{"train_examples": 97085, "loss": "mse", "encoder_arch": "vit", "encoder_head_dim": 48, "encoder_bias": "none", "norm_pix_loss": false, "lr": 0.0081, "momentum": 0.9, "orthogonalizer": "polar_express", "steps": 7100, "epochs": 4.7, "weight_decay": 0.09}
Rows from block 0 of the decoder of a small masked image model, named by matrix and row number. Rows with one number belong to one neuron. Each number is 128 + 32 x the weight over its row's rms, rounded and kept within 0 to 255. All counts start at 0. Numbers have three digits each.
Before each neuron's rows are labels from the 100 images, of 14976, where the neuron reaches its largest size: "responds to" is what is common among them. Only what is clearly more common there than usual is listed. The data: microscope photos of single blood and bone marrow cells.
# gate: MLP gate (decoder.0.mlp.gate.weight, 336x128), inputs 0-63
# fc1: MLP up (decoder.0.mlp.fc1.weight, 336x128), inputs 0-63
# fc2: MLP down (decoder.0.mlp.fc2.weight, 128x336, transposed), outputs 0-63

responds to: cell type: segmented neutrophil
gate.302:107082084193194101194117103114098097101145113083140137132113064106160138076108145146079135086087139138080180090139133107149170079166105209127094114177106136151186084075131104182094092082132149
fc1.302:238117153104053081132152155155113135093062092164120108093166147180107114123134125104140130187122165142080044089110146105187092120112122071173132118155120105180079132138147144133151150111170072
fc2.302:199152163095160190101138084155142103110166164141163168138109084098123095150115095108060177110148100104133124164141119151072181121199135109183130142125122094118101141107139132206146145138092138

responds to: cell type: erythroblast
gate.238:143122101133197085111093116181145131121123121130157092124063108185140114130142094103130171132167041109103094191122147145090122152076130081134158177182136103112101187149073084110090135149097169
fc1.238:161144100138168108086098122174153139093138111141095078116064122153123135142121103113110164088159088120143115141139128167104160151093103109102154196176170149144106181134111079094116123161114181
fc2.238:149113140074072108177104136161121099121153151177161158186160122098147148168153136205109125131199110118134137090120138098137121129101123130093058081091093078083111072099133153156147147111139122

responds to: smear: peripheral blood
gate.144:129150076176136154121149119157116145137135078145133126131121076142114171092095120080097131121157141092152118206137117105124107074167066098126096157195119168180146064122164161141156099088146130
fc1.144:149138099108078146150163120143123169134096093142098140118082087137143142110091106125129128119159163048183098174116082144143103113135099091128113157148203111139131059147128176160139087125137115
fc2.144:141077073097183133141113103161104141117158154148128181124164095147166158163204107119133131107143129146174151166156071147137069056145079114106096121146134115156127137084139119150165113137115112

responds to: smear: peripheral blood
gate.177:121156113124151141150127134135049116111125082079135144122120158081107108173128163139102152149167139143138135136094108115075166103109075086154144175114154086110075065132066132132083120138121135
fc1.177:097196086150180139070194177113047090134097122101119143153128111100105112105136093139096157139118167120123118174059095119134144132113103120156150132120092087126142093140119179140092178069129124
fc2.177:126127109149123138072147145117140093125068140139144121087117172131108178099170105141139104116166118115117146088102170144127087145181139127104136152166083113160172131100163111105144178121132079

responds to: smear: peripheral blood
gate.43:163202093041021161138158124162150077093138077160133126143085124093110130132098112108100149118114178127074152140132126051127111181157124187097174110106163165136102122167114101092134135103142156
fc1.43:078098186132169155134153112082101177092164120146151178171155172136171120070143118155153201129118067142133135197105139128140151121134108136132085133131095136104161125061130173122112148144087114
fc2.43:181104120094082073153111177192077155129107116140137154099106128085111093150125157083111108149120128150127154152121108135126189126145102126134113081036075115139103110108105080198114149201134161

responds to: cell type: lymphocyte
gate.328:112079136125095106139086159160070120141193188169132123110116136114107180152187121130134185131179088121154111149141156126085168051110053167108081103105084090150130093118184120071140138127133205
fc1.328:157101155162132109106109115189069151083134191106145137131150166111167060157126152154094118112177110126118154078119122120126170068119075097161127103114120132182169072108127104136118088166106182
fc2.328:119117156107103102180114131112062157131141120126122145129172125139087118132077142084103136190091124137162119110133131166090120080139154186182165128148169182124133113143102204132184143131151160

responds to: cell type: segmented neutrophil
gate.13:070149128164107108142123124119138084149137161118128132097169141172170140134112115174128117045151152049145128134157098171162114166150104193108122097119096156152081120099159125122115072132118169
fc1.13:164108115132181121174118116146147117115134104117151105104136088142151171109116094144156102076132126120108105081154136127191146151154108175118047089151112154116106106124139174130040062106125138
fc2.13:075141108169101132147106087189134153074092058098086075061066121096127081109166108057130119170129151131098186117166125112135077169105163138093098115145087128121124112072158141132131115112138163

responds to: cell type: segmented neutrophil; smear: peripheral blood
gate.290:123126118134082100128167072177169129110112103153162086081141107144153090086124109126116156143133120090130122115154110188168083094075150113152077181180086064110130219109141148142145150123186086
fc1.290:132127154132188135122079176074121117137137138082105160132101127103112142144113175142168077117122126170109137120087146085086159158174104113109157048040168221148126060165126101136111097119085170
fc2.290:114095094082129150049131099163119120103090128111134067043163132130170138152078117102122138123173130179091129108152160130138118100139151133148182136123110131221163114097091186122093162233147112

responds to: cell type: plasma cell
gate.14:109142146120096135113147200152156109137118109168160182111136141130139140123155126135183179149056077108129104122174141144115149089129098023119103128132109091115133135134096109137096134174151131
fc1.14:144113113119130131097118030086158110131099176122118100140150072167132115170071118128142113143126145145145110103115111113110118152120181154145196113127181092115173121150127093157140138132096137
fc2.14:146114113182054078118103111130154060093074156125034137118097131120116103096134083077116167097094127109083119102135127125119124111147116139131134124112159124107127213145145114141059104106122159

responds to: cell type: proerythroblast
gate.66:105136144149159155134134126146163103115104109100120141093104087089150176177107165142149135095094120146132153085077144119160135157194074155100178102118085152155140091145104116129136041129112187
fc1.66:107148130143099099094211152157144134061155131145112112155186160179146073061089082117102109092170102055118152107156131198094130141073154111113115096206129159116179143058167168145134110178128104
fc2.66:084134079045165137123064156178081168112111128095228110110164074167126115131142212133161183112100132135172132173136160106131071080107135087115083118106133105145118131065127142151121158134082153

responds to: cell type: segmented neutrophil; smear: peripheral blood
gate.184:161148188113167130088197160162144110155138177082120103116153111121137107087132196177144117128094105102170145075140128122163128108059151157123167077055137144104141137090186136150126115142102131
fc1.184:120199081071131126101196135133121134186097146143149078085166110187152131107137141146130134091136125058188180065142111129163081139050199196124176117129122110097154139112124113170067121133113154
fc2.184:143126089118107110169139137179164134126167210140119094096130121103115123113160143045115152164141137124087167084103127140130136146090120207108135143140135120115119110120159158114034137090134122

responds to: cell type: segmented neutrophil; smear: peripheral blood
gate.314:072113093128098129169117136150086110132134160109176116136125088166088141129159122174046119098140143119140091105116082161149097155098136186138066115150123128109217071080165201100091106151153154
fc1.314:117174176177169158145147156096097084136107134137156161108096093154124074087093105150180110149089105121166177061150109114116062148113172181100091129090138086128183160154186151106102192135086086
fc2.314:057144143117098118129133147164140157130111127080078124088071093140092095158075161109162183143036138108138160177160135154176103135138112175131131094124140110142144125176189112137127103061157136

responds to: cell type: promyelocyte
gate.310:148129071175083158138097150102139112157098155147116112140101115160113133146091131107126106102115131119132105157163131095149078120069144099109097143129150137157168167150089130105156091143128180
fc1.310:098117079130171142080094160149143118146135127190122155125105130116136135158123150115172104084095071141161074177183139126085112101122199023133089145087133135198149150143090204137122074150101175
fc2.310:156109172133105123129129092174128136085122084107115109112180179088132094132089095050106181145126124143117161044148082166130123165120157081183084144146125102141153142170073099151160092120164133

responds to: smear: peripheral blood; cell type: myeloblast
gate.270:129111108130121185102132088167128116112168135077124179129137127132113120166175168183135147098121131124103147166121103104143105158216160066093137156106168108169083123107152021133158102165156122
fc1.270:134097108115122176095136077162134130123197138102142149085142136130152129145161148182143160079134115106121157145124099113140091148175139099068163150116161116146078151123150035148121090179174144
fc2.270:122133192152115087145110159159175131107176076175058155188102150051084087124097120122111138161098139118087102182067146088154148114135057118107158160092087139174084104133172083146088159141095075

responds to: cell type: artefact
gate.140:140150189111139136165101184082110106125112176160202069135135115111155147129095113081175112114138147096127103123099118112134179080133103182168110061122076062136146122152107138146119105081111109
fc1.140:173090106134099060070117094164180180129147093116095144081087170132124144136139170108073166133110096102127165119145146129108101176100191108145151171143151147139121138083140096179164167152157129
fc2.140:160116116131164139099116137134118158102083129142174104149126106140098122164108057090111119114178119100159139066137098212130151114088133160112101119148118075096140131075111189097096127090112134

responds to: smear: peripheral blood
gate.148:139140075144080155142132166158182090131114185126103079147116141152079129107148148095163104135102126198116165071120125173118168130117138112090127091105136127111114156130037084143175125108117169
fc1.148:166111119081108174128133102126162102153127171141154097139112140174138088115162154112133122094132190195133171085147104157169161117100171156126124089112123117102126187154091121123134133061096127
fc2.148:151127143114140145110127166156191172094097084190116154130109160115107150088127136101183141181084129132165108123129104175131081143105168089119109137155171113114093119058098170136087092088120081

responds to: cell type: promyelocyte
gate.169:098081171125115150113137093138112128120119084164165166107159106121131175109174166121053085091154137105155119100196132148134144106132105137066179132122147114147138113077183137087104104145149151
fc1.169:130147106111147108114116150112154118148185158118132112126115132167117083117085100147205168172145146124122128158067143150111134160170073083158133174066113148139112141124129127141162142170176130
fc2.169:119130127079159148122133168062132172110170172142125131146135096100102133131105135101115134116070129137124079166063152126140170057125093064186136173143093110090099136159133142139154134104122062

responds to: cell type: artefact
gate.295:055168173155083137112154158159149104103140158135112152114120176177105125135143132109086087083201123124092160114115124130069191088071076137113123129153096123138140089130132087122149150128139173
fc1.295:129138113132209097111154132070096144112126101123120099130153087141153127118120078165124138113102139147160200157126147095181055124165182154129138103106149145143153193145135143142147104097103065
fc2.295:144178121159089163101141032135188067113165130124050136098135099108134137171101110124103162115150096093192125141154143191156148220164107114129149136166143100062117184107157099140134159089158115

responds to: cell type: segmented neutrophil; smear: peripheral blood
gate.286:125144127163162154149145093156133110120175163098143143120166101203152130085125129137153103080097133117193126102182122126143161178066126119129045131106168073129155140101161128173100112105113143
fc1.286:109141086119123157120114113134087111194165140099173106124155113181174108102104112126110134106073100076178085096174114109202171165115120132150078122089150097156150133149139106176075163138097120
fc2.286:106145067117122102116122092123155126127102148112133066127145146145188147108150090075118120120119088117123183044135117130151127221143183189100111143157165142121143171108169142110088185086117088

responds to: cell type: promyelocyte
gate.103:132115137134084117131151118130081232159162159130113095194130134137055146167167146108112133157115119109156116134114120144123099089099173050116104107111144170156129084088109134084137137125139163
fc1.103:118127140111090105136136124130101193163192170121109024171126157147082142134153118108152106157123135085147107157145128118139120113141124077090104113124136118137124107071126180098153093146119175
fc2.103:137137051153129113141124086183109118126147089138145167157122072144138093101113119102117130138129134089126170082182127146143151042099114146092092074063110123150091095126116122121090041146106111

responds to: cell type: segmented neutrophil; smear: peripheral blood
gate.83:121125141108148122126055133139119153123110167083146142054168097123159114135097169170147132125072081148155100115146105168136081143124192079134118077139138121160111104096149160153050101144092135
fc1.83:118113136111126157098126169134110115124162120079155139123162092165165069151095134183099130124154110157120132158135069178145102118109170127122107147153131126163118117098166203135087152167117104
fc2.83:131167125190126094058110131131178087150087115198106114125167141162100117122160117187125169095080139128133090117141086171127111161099165130113087147155155042185136093107163120128107140141153107

responds to: smear: peripheral blood
gate.324:110132189115148150142085194121140069115108119126133150137102109168116105104139138048130170185094159201146088138076176123143181116152042131137152169093144125121137087113143157117101151123135111
fc1.324:104108151134142150102162134136108141182078108120109089173135142122150146167130157148189036076087069110105091174148122097174123143097114112119114087109125121121090150125177165162096106113137145
fc2.324:108124129148123171147096100098115096130106127070100138039081100076164149146157081182156098121139142145126061186083124115158172157212160174153137161098109146188121167168230109138172116136146145

responds to: cell type: promyelocyte
gate.325:117165163183075093144083179124143129101095138179111088108073131156118105194113070151121174158137205195193101154158067096135139121115137145118140147092096128178126140142116101126118144117079116
fc1.325:017079209197145103158147119134179075130140115122123109135114190112088122181093071137093150178156219166142119116169152125165179120107103116156140099089116152127120131105139140142133128113121060
fc2.325:171119109136085088120123176126144185120148199184175117136093121141102151130095144104139163149139041177159132146077087142155102073083119111122126094166085058107101224126116152146113098154128078

responds to: cell type: lymphocyte
gate.204:125116120143162151069063174106101149173121063163180136146076070207133152160151114110118140075143098107127127132128147117116068093115156083095145141120128089156065117152129141125068086107172163
fc1.204:121113113150098142082069201145122186127122093154156138156108103155134111191118124104118161112099048142173135156131112123092086113154172082087108141138132084128126165102137158144126128118185162
fc2.204:144119115136119126152150140092098139174209142181183135113116127192173117167153148210169112131150103199091166106102082151116120126093107145124117150086163130076114096162062095147147077120147144

responds to: cell type: artefact
gate.38:136137076139142165152111137149123083139099124131075101091161130110156151195149102087140119110177169163173094115144163125168112127144041115093161161128129140078090150167175118108152099122155180
fc1.38:186121141097158096129062139123114093112131126098092177109173132160176133145152137086127118106153079092099142169141161151164190129156108153159105116132139113124127132144164092130047085120091206
fc2.38:105107161094143130157064180131118120133142172194094179164072060121096125104134091104144111100154186143147138173086141144184143124127104163140136169065119150165113150161172165092130103114141129

responds to: cell type: erythroblast
gate.298:131060176161145094089156173180099172080129139151145101139156147156072102111067110141111147153137085159111159125131116136111170097057111123127134124126136117135178071079153150125112178127173129
fc1.298:145166109126117124109145100126189094141180129126118141177130126109170089092216143092113127150166167116102115133144130168143083203150162110160083140174125124133061180148121100160123093121062092
fc2.298:144117177141140167068117170078158115120154216170127121131131073141145130123165074158117086096118131093097112146126086080130207161104091139141083118124138137068140156107154080136078089130109089

responds to: cell type: segmented neutrophil
gate.188:129123102158159100107106159143119120113071051171197140118117119096091166086125135122097095132121164022149130134221213112169142097148102128177172127154104090142129157058115158148165083112143137
fc1.188:252132146100075130111064115130150149127106124132099169141145147078122114108130142121176144118114061116095108157117091139134086175077190125156141158137126124121042129108078118154070187159090147
fc2.188:183054064145119136159126187109123074085104147153162097132052071142139143082140100111186120139128086156132034089157182122163152112165110176151109128163111131126153128162149126085195136179111164

responds to: cell type: segmented neutrophil
gate.153:043112116189146094151123124118170156163056133119092095117183168121148130093119138160086124142122152066188125104127150110184145130121204128185138139110122118165082045125162120118159149089081133
fc1.153:070141124182155111157140081114097152154095186123103053129207143104097099066131144155088157114131160085176089097098160117183125123145139137155165135126110146166144035128165138089164166099114100
fc2.153:077200130157085106043141152019178094084178135093147103121146134161098132142140140111122142132088183097171151120119163142124123065182128128133088116158089129118118095072083131150103112113080146

responds to: cell type: promyelocyte
gate.133:115142138073148129153134140110094106165103125086087054101140179131180123136097153120160097040129101091112104185155104101158128156067165107074148056149152128113083118120169153141132110151135164
fc1.133:123133157129093153117123156169178159055134073131137176166129108126094129119161106121094168195105144160135121097115159175090141065131066148156142201136120084115132151092106119122103149113150055
fc2.133:126134150097170141087084132077118087136113156120113144098093124108140136126178058183149059098104137123131085183103140147152173110222180119114071161106093143171146138146163170094148123137148133

responds to: smear: peripheral blood; cell type: eosinophil
gate.248:122169188156169179114165160086102218151095152121138167114153092138119123103108157169185116185171112071162078164141066162145116134109074108143104075103102137106139078149151132138081146120094118
fc1.248:120164126150134077082055137104070158165111122115147131140153132158123108109163123154128098202115152104188189179183151134114093108119097129115117159150145067116091122130166116126147146141133136
fc2.248:199165171152031195162124116120160123091071145143104177145110106206139184065138159155087115137068099105091106131121129195147135129108110081153151169151161076110056131152134079120086111099135153

responds to: smear: peripheral blood
gate.99:116126208200137108207131134166098122139113127126094083126099109186088144091135096114103069062156127185114108114140125169135108091111053105092108121117143093110176100144151106124117093150122162
fc1.99:144145071103154130130065137102135135147103079100143157093123078158096099152119126118153121100142130140052139207131133149122076137116120109178113133130115069053123111195101154120138085176124129
fc2.99:140135119136136142137081160165171131115130219143125113127103161133134102151076102145147152152114135128113131118089102110139146109099049132119162142161134198111091139144109129132045150154172132

responds to: cell type: lymphocyte; cell type: erythroblast
gate.330:039096107145127109198204122123145144160129139149084178152122159130138190111070126125147164095167058186151098113098115121146136138138097134150116129143084143163178078118163144130174118070160072
fc1.330:083129130073082111184130127094169099087111141133116122171103121150129100127198160140121078114152181213114107080115159152156142142121163083075119111106143183077085108160115113118080126135124115
fc2.330:193106082124122149104100167169143153127147164139131099112071130146151209061156091072131093135107123146088093068122122096160159146169163165093201150087149095090124126112145113124155141136115136

responds to: cell type: promyelocyte
gate.67:062106184134065181121159086122190120120149140162129147150160120151083136132155165118169147088143047097140148099145160087163129108147135131108142153114148146119104098194140100083160144068100140
fc1.67:255170147183208214142129153125097131147081158116145143136107123096111125121095113144139142178090214169096067138049095125116189145189116120185110162132137112145132099098119144104093093113151103
fc2.67:000089099108093087136143134099105159111094157142048155090108092109088117091134149115134145129126071147124152202144145096132102177185124128174136146162210124127153148150145107163154103139118173

responds to: cell type: artefact
gate.251:127098106119093101088200113086206130127206112130118131156108115087121105151122155101185136093154110149130124062185097132165125154097119069100162138099166185131146139161153145127111113101155129
fc1.251:125118103128062152184102150129170086129127187159109115126168098113071138106114123163111147133120146154170130121109105114155076114086196142085106178106133121132110150120118177126116086155096120
fc2.251:141170106100138139097092137138189120114147136152165174164164174177139140141150112113141145104121133112178115158114165133122089129124121107136141177153092134076159160103086187055097106114125085

responds to: smear: peripheral blood
gate.128:076092121125084106125150136093091118147084151143122177151066137126119150062115159151099161118064172094179125156137145188164168131100099100148073132167125147186108119085115206120105161137135094
fc1.128:188167155138170143127138134138177141120152114140146080106161153132122095189148078106139074149214082163088132100117130088095090112150184157116196161067124143093162135156133048105132078100138150
fc2.128:164127175074091211125154128080145105145093153119123090134076123163133099036084108130126123075127086144116076156139060094129135133102146164141170136128105203168159164175160090090103155113120116

responds to: smear: peripheral blood
gate.331:172096105173184154140098175105053072144083076084140144116114146123125109128099152120143115133118167153080124112048159065080160161095138145125080117208106105080158128100073149133045136141096119
fc1.331:240129074118159123157174112130132126101104170177152103121144135152095105116112105140115073154129122127070080096087161091182119143082189123114128109138109140089134095149125153155160153104164081
fc2.331:157174204107147092169157120091111197150143132131176172093119090065136094132163159125150153093144051141154121168128135172107123119154112072204147110127121159117149095131101051116112194124072079

responds to: smear: peripheral blood
gate.164:000107094060106096130156108164087104154134139130120121132064109118143146120143143090147161140183054202173156183147096064140152169119093112147124143138140138138091095144127112162134167135109159
fc1.164:204147148126181072099144112116087049084104100104133086152135103137166148099052072124143129127100255084119173139170089147117088166128128106110114185118136109151154183113132151119181187118174124
fc2.164:062114121071120090128116083138130131146139169143106102108101182144186129165140136131117155144122009101135112072140176161148172114163172169074114136123089104094122135170151164175123083081102102