config.toml
encoder_activation = "swiglu"
encoder_kv_group_size = 2
nesterov = true
max_steps = 7100
warmup_steps = 710
Rows from block 4 of the encoder of a small masked image model, named by matrix and row number. Rows with one number belong to one neuron. Each number is 500 + 40 x the weight over its row's rms, rounded and kept within 0 to 999. All counts start at 0. Numbers have three digits each. After the name is the row's rms in percent of the matrix's.
After each neuron's rows are labels from the 100 images, of 14976, where the neuron reaches its largest size: "top examples" is what is common among them; "peak at" is the part of the image that holds the peak. Only what is clearly more common there than usual is listed. The data: microscope photos of single blood and bone marrow cells.
# gate: MLP gate (encoder.blocks.4.mlp.gate.weight, 336x128), inputs 86-127
# fc1: MLP up (encoder.blocks.4.mlp.fc1.weight, 336x128), inputs 86-127
# fc2: MLP down (encoder.blocks.4.mlp.fc2.weight, 128x336, transposed), outputs 86-127

gate.331 007:571582505537506529412432532522563466515466524545456480426433487558472484485481520508514465494516552471434546432477500558486466
fc1.331 006:528543517550408513440531501544449525460526573542515460453430503502507436548550539528472478539544514438504514469510510539493447
fc2.331 008:495488573451517468486555470435461507569535513466440495481521455562514539445495468492554472446501543496538558445510550511470495
top examples: cell type: erythroblast
peak at: centre

gate.164 185:540547512498559448471454482494464475492541503477529513528455521490497452506590477482540511419499514446535410570510471541487473
fc1.164 162:479476496537460531457551459481489459448551463483487473572509549563448516509520519480465461523444452479579429523490535526453411
fc2.164 159:484448524518476561510550515454508499466568515452490503489436557498498460411497542550485488613534404529574510459499493494539480
top examples: cell type: blast
peak at: top centre

gate.63 011:487487501432502572469477502512491470508512505482526575490545499479552485461470504519480529567451519482525500418486518481498505
fc1.63 011:498507483428541523480489490539496557454476433495481512534546577521499472483456456472553559499503472523535507491506499503462525
fc2.63 012:511460480624576512534409545562554391457451501499497534478562536455456565519562514477508449517541556483536482500451535517441510
top examples: cell type: lymphocyte
peak at: top left; top centre

gate.301 150:465471428506528487492547439495500470473456512497582529446544468531476497520515482514487457484464492438579463531537527475480463
fc1.301 159:490488575508471558533473579493496550514490497485468426587473509459545540508510529514494566490503492516500506421468469526566549
fc2.301 190:473439419558509516519456482498516491506477525451518582519526435494510567496424477440490523526473534504504479485468468517483538
top examples: cell type: segmented neutrophil; smear: peripheral blood
peak at: middle right

gate.317 139:478490513517515514410484481542501450554551441523510460476434481543486520550545536423524550460491522461508521511481527515522502
fc1.317 145:519569488492485500534525496462477563464443519479466574487573519483490475427439494567520470535479477520502493525498466486466486
fc2.317 151:502552461420445472521473449442550521499499526520583517542530483493474467502466441515487488635534484520521502440490516586524498
top examples: cell type: erythroblast
peak at: middle left

gate.287 027:468442556534511492519418439475506566540522500513502319464520533516507548527470474445469494442512474526525478528486499482467509
fc1.287 034:487572493457475526522512544503493439470497460515476640515512460508530471510543509586523515518450468460526487415488491551495486
fc2.287 048:568511459545502501439449426516553508518409511578500503550485513497522526527523555524471581524486559529566500593478515524445491
top examples: smear: peripheral blood
peak at: bottom left; top left

gate.196 121:543569580544493556442486504545460517458492511476521417516473483512478503429522435550444514454544515537528502379455551487486518
fc1.196 144:504509543529548488409493555476426539520483524485514432435455435478499502434512479554554489536480490502492554457481633507537485
fc2.196 146:461554447424473479475518503487449507556539493488568524540451521504434545502475500534512475504523501497494519518505551512483474
top examples: cell type: erythroblast
peak at: centre

gate.102 082:430486542506505508567510507492484465498491427577550543539479452528498515498462530527515514497577474551493498455524474472496524
fc1.102 095:426509510539491489603527482550438522482530437560566529553500477511487518493453490547508547528533497494431460475559492534490480
fc2.102 095:500533447456507515417520469491507470478495464535496510579508532541519489541517480518497553523514470393481489476546528450512450
top examples: cell type: segmented neutrophil
peak at: bottom centre

gate.109 042:486475543494490477461468472500487546545490529555489325492491558568548485473501462471511474449533451528484507507454492475472521
fc1.109 051:510555455485432578595496516517487465473512431501474701468537489520533473492528508542530540555499459460519469475481488440449460
fc2.109 062:586508472530468534462469482509552490533430526541537491530541489493538511543546577541493493502503531537601560552464528535470453
top examples: smear: peripheral blood; cell type: segmented neutrophil
peak at: bottom left

gate.119 079:505487526530499494566497464527498454506589500414499488470472494540451548533398485499511503483482535502472483506487499449528524
fc1.119 085:461446533568471514535582486519522530517562516508488500538544506555484480503397433504498495503510548481434496556509493451497501
fc2.119 099:440473544503456522563503555535495504531604497463485513514458475516485528555388414483497465497508529481498533470463521532565496
top examples: smear: peripheral blood
peak at: top left

gate.15 127:522525488559488490459501453523469486527493579478441413489530507493501528556494494512501514503487519448563551459515564485520484
fc1.15 124:480495537446542533563507559461517502467521423501529591488517463473455460462473498489495460488531497591458475560486452533459504
fc2.15 123:496554485467527454473469440459506545478472469487511604526581467490496563525494487439422512473524513494477492455476539530430511
top examples: smear: peripheral blood; cell type: segmented neutrophil
peak at: top right

gate.145 159:450520541527477515515545533598433483423535449481522526462519427459504508515495505495441499465528501469493395539477527540553491
fc1.145 167:487459490521555483509450466388519503546491519498503527520443542506535505497526425487552519513468524503472625458530486504500513
fc2.145 157:506514449514446576537517550609523519457464490490517418472560532538488522569463535479503498457590435483482428514478444458481555
top examples: cell type: lymphocyte
peak at: bottom centre

gate.324 068:533521399557525485498511517513507550546529510447505369502503457526514537563514482469486473428531494540475540532548535483465537
fc1.324 079:541460471437533471479491518493506494516513514520487460503546503498477538392460597537504457513495482574478441551459543506486488
fc2.324 077:494474513475540492564557535488492575547529470479457544452487530474472522480465466444535452446502487509509387461530422487476523
top examples: smear: peripheral blood
peak at: middle left

gate.259 010:411549502487492513525466449485466446476526485512472561491474555544555499489506508461530452534538536468561500553448497507466505
fc1.259 010:430511469472536472560496438523541447523547528471481487474485455537509570543544411469446460509560485427532526457497477479564502
fc2.259 013:441497430455462549541482418488499489453526462454525491531567503487462486519530540529514425518492486440494522499469514482558484
top examples: cell type: artefact
peak at: top left

gate.224 150:558508521509472459469493511495476515525477543495499500424536426473476512432535577495531548520478457563494558526508491478438469
fc1.224 149:563503547511494509462500483494482486478494531548454534455529410477493516425496537501554583560497435544488526514495485548449442
fc2.224 136:465559479548495492483467531561452470501567490544522554543459531502438454571516488526466533490553493504522527480460521518509482
top examples: cell type: segmented neutrophil
peak at: bottom centre

gate.276 010:532555549479558442506502496544483490458498489534483513442528490497482440552496475564582467452486497462463474385484520448548502
fc1.276 012:523557485476556493398503529444494506528479530538463521497449487437556458491531527542544444487494511450465588415467572483551552
fc2.276 016:501502545451477457493549513528400581549539497492441463498451456506501518432535515515459513464525482530448538424531584487553483
top examples: cell type: erythroblast
peak at: centre

gate.312 169:437468556454483543506498525536478557462419498541421604466496455489415514562520508488500482529475458569524448550562533462457476
fc1.312 183:464473563425549550469482501557481575486486490553427578483457445493409520567499503521530461561451508532570462502484527467457499
fc2.312 138:483551492634512519469499565495511491472474463506534523568478516543524534513442491486464544516534512520532515452534452483533489
top examples: cell type: promyelocyte
peak at: bottom centre; bottom left

gate.236 157:509542481460527504510483511582490595547437444462519481469526529535438454537504487507529531546510491450450494550544490552373472
fc1.236 151:449457477486515515490491517600432527546446457461420479445525589560457501521463540541529490542530468468503499526541499441442512
fc2.236 160:521521465497466514508515519500463567526524501478455488485484438570622496535522592506515458487530495515478518461506474431498523
top examples: smear: peripheral blood
peak at: bottom right; middle right

gate.192 129:515393486475583547501475553471474520462564479541498443472502485534456510570483396530528444551467506424480487511491512415497473
fc1.192 133:509616461538455531501535510559514482563425500472504597510493503548528499473538577481428511477522528472515486535505465534498518
fc2.192 136:509531474571520564517421588461496491553481505495535461491526514449452463475502552538569584542458499497508539498473544528496549
top examples: smear: peripheral blood; cell type: segmented neutrophil
peak at: centre; top centre

gate.169 174:506446482491400456473474530537537506489529510505486520495479462523473468409506470500457521509536489575445443542473512501523536
fc1.169 160:502532552517525500486524430465505575535493430521469453547488586526484458548502514469479521471449548464555447467488537484504484
fc2.169 166:519506499536497493476415478486487419475494465514494511347575487501503541494512471532473563456554533477501469506520421561541504
top examples: cell type: lymphocyte
peak at: bottom centre; centre

gate.252 042:493533464504479544492505471547481514474455504600491567422527527533454496498522473523528421536404470476517429425478489490549451
fc1.252 044:520567529471541402401468530498489473502515486453479612485445504593537552500536451572451564500477505535507543545481493528429538
fc2.252 048:527507520451493443504495508521515508461553490430534408463536522509460514499581445533508450485515507504423484466528505474494481
top examples: cell type: erythroblast
peak at: bottom centre; centre

gate.315 129:535477439506509517543501482531528416551491461464499426540481455469501538572530458483481484436542501459528520544457475428585562
fc1.315 123:443522517508496507499521479506493533412487541496467585478560552530456504405465503548565481547503495512516485394558486508425432
fc2.315 156:466503542515484490534468485516485463406477463428463479529530486474544576468555619456500498542592458487503538486470435458499474
top examples: smear: peripheral blood
peak at: top right

gate.308 085:547547562563445541500450476509484515517548508460495418536477466479511560518474520479486484410504532468528519491499533533487594
fc1.308 092:500579555532498532550500550483537484514531464449523440595477494481477574505569505489502499429508503484494568461549495544444521
fc2.308 101:444529550510532494544495514505479476495491464529522476520500498496549453488430579449592523575449449539452456480467529516512544
top examples: smear: peripheral blood
peak at: top left

gate.117 005:475450522460468566444488490463458441461495492572497530538473475409461559463534552436493501467474495470572482495480588571530542
fc1.117 006:487439508577480482456489501495481510440533567502554413515572541541486496504464549559459516466534457534462551512540469446379491
fc2.117 009:473557456441478516507474457487489469501499462508463485480399506569513535489497537476449556519453522499522583483468564511473449
top examples: cell type: plasma cell
peak at: middle left

gate.19 027:458504477534440512374496506457515475537529576523562452545413531491501541453477487471461452499550506467541540518509497533560573
fc1.19 024:534479503522597493535505459522476505478500462520422569447574423422468511490519556495532479442432520533472508457458524525492507
fc2.19 033:591453526504554528446499511511581420477417524477577436521523529411491541515516544539577496504499512443539519577534535536554485
top examples: smear: peripheral blood; cell type: segmented neutrophil
peak at: bottom left; top left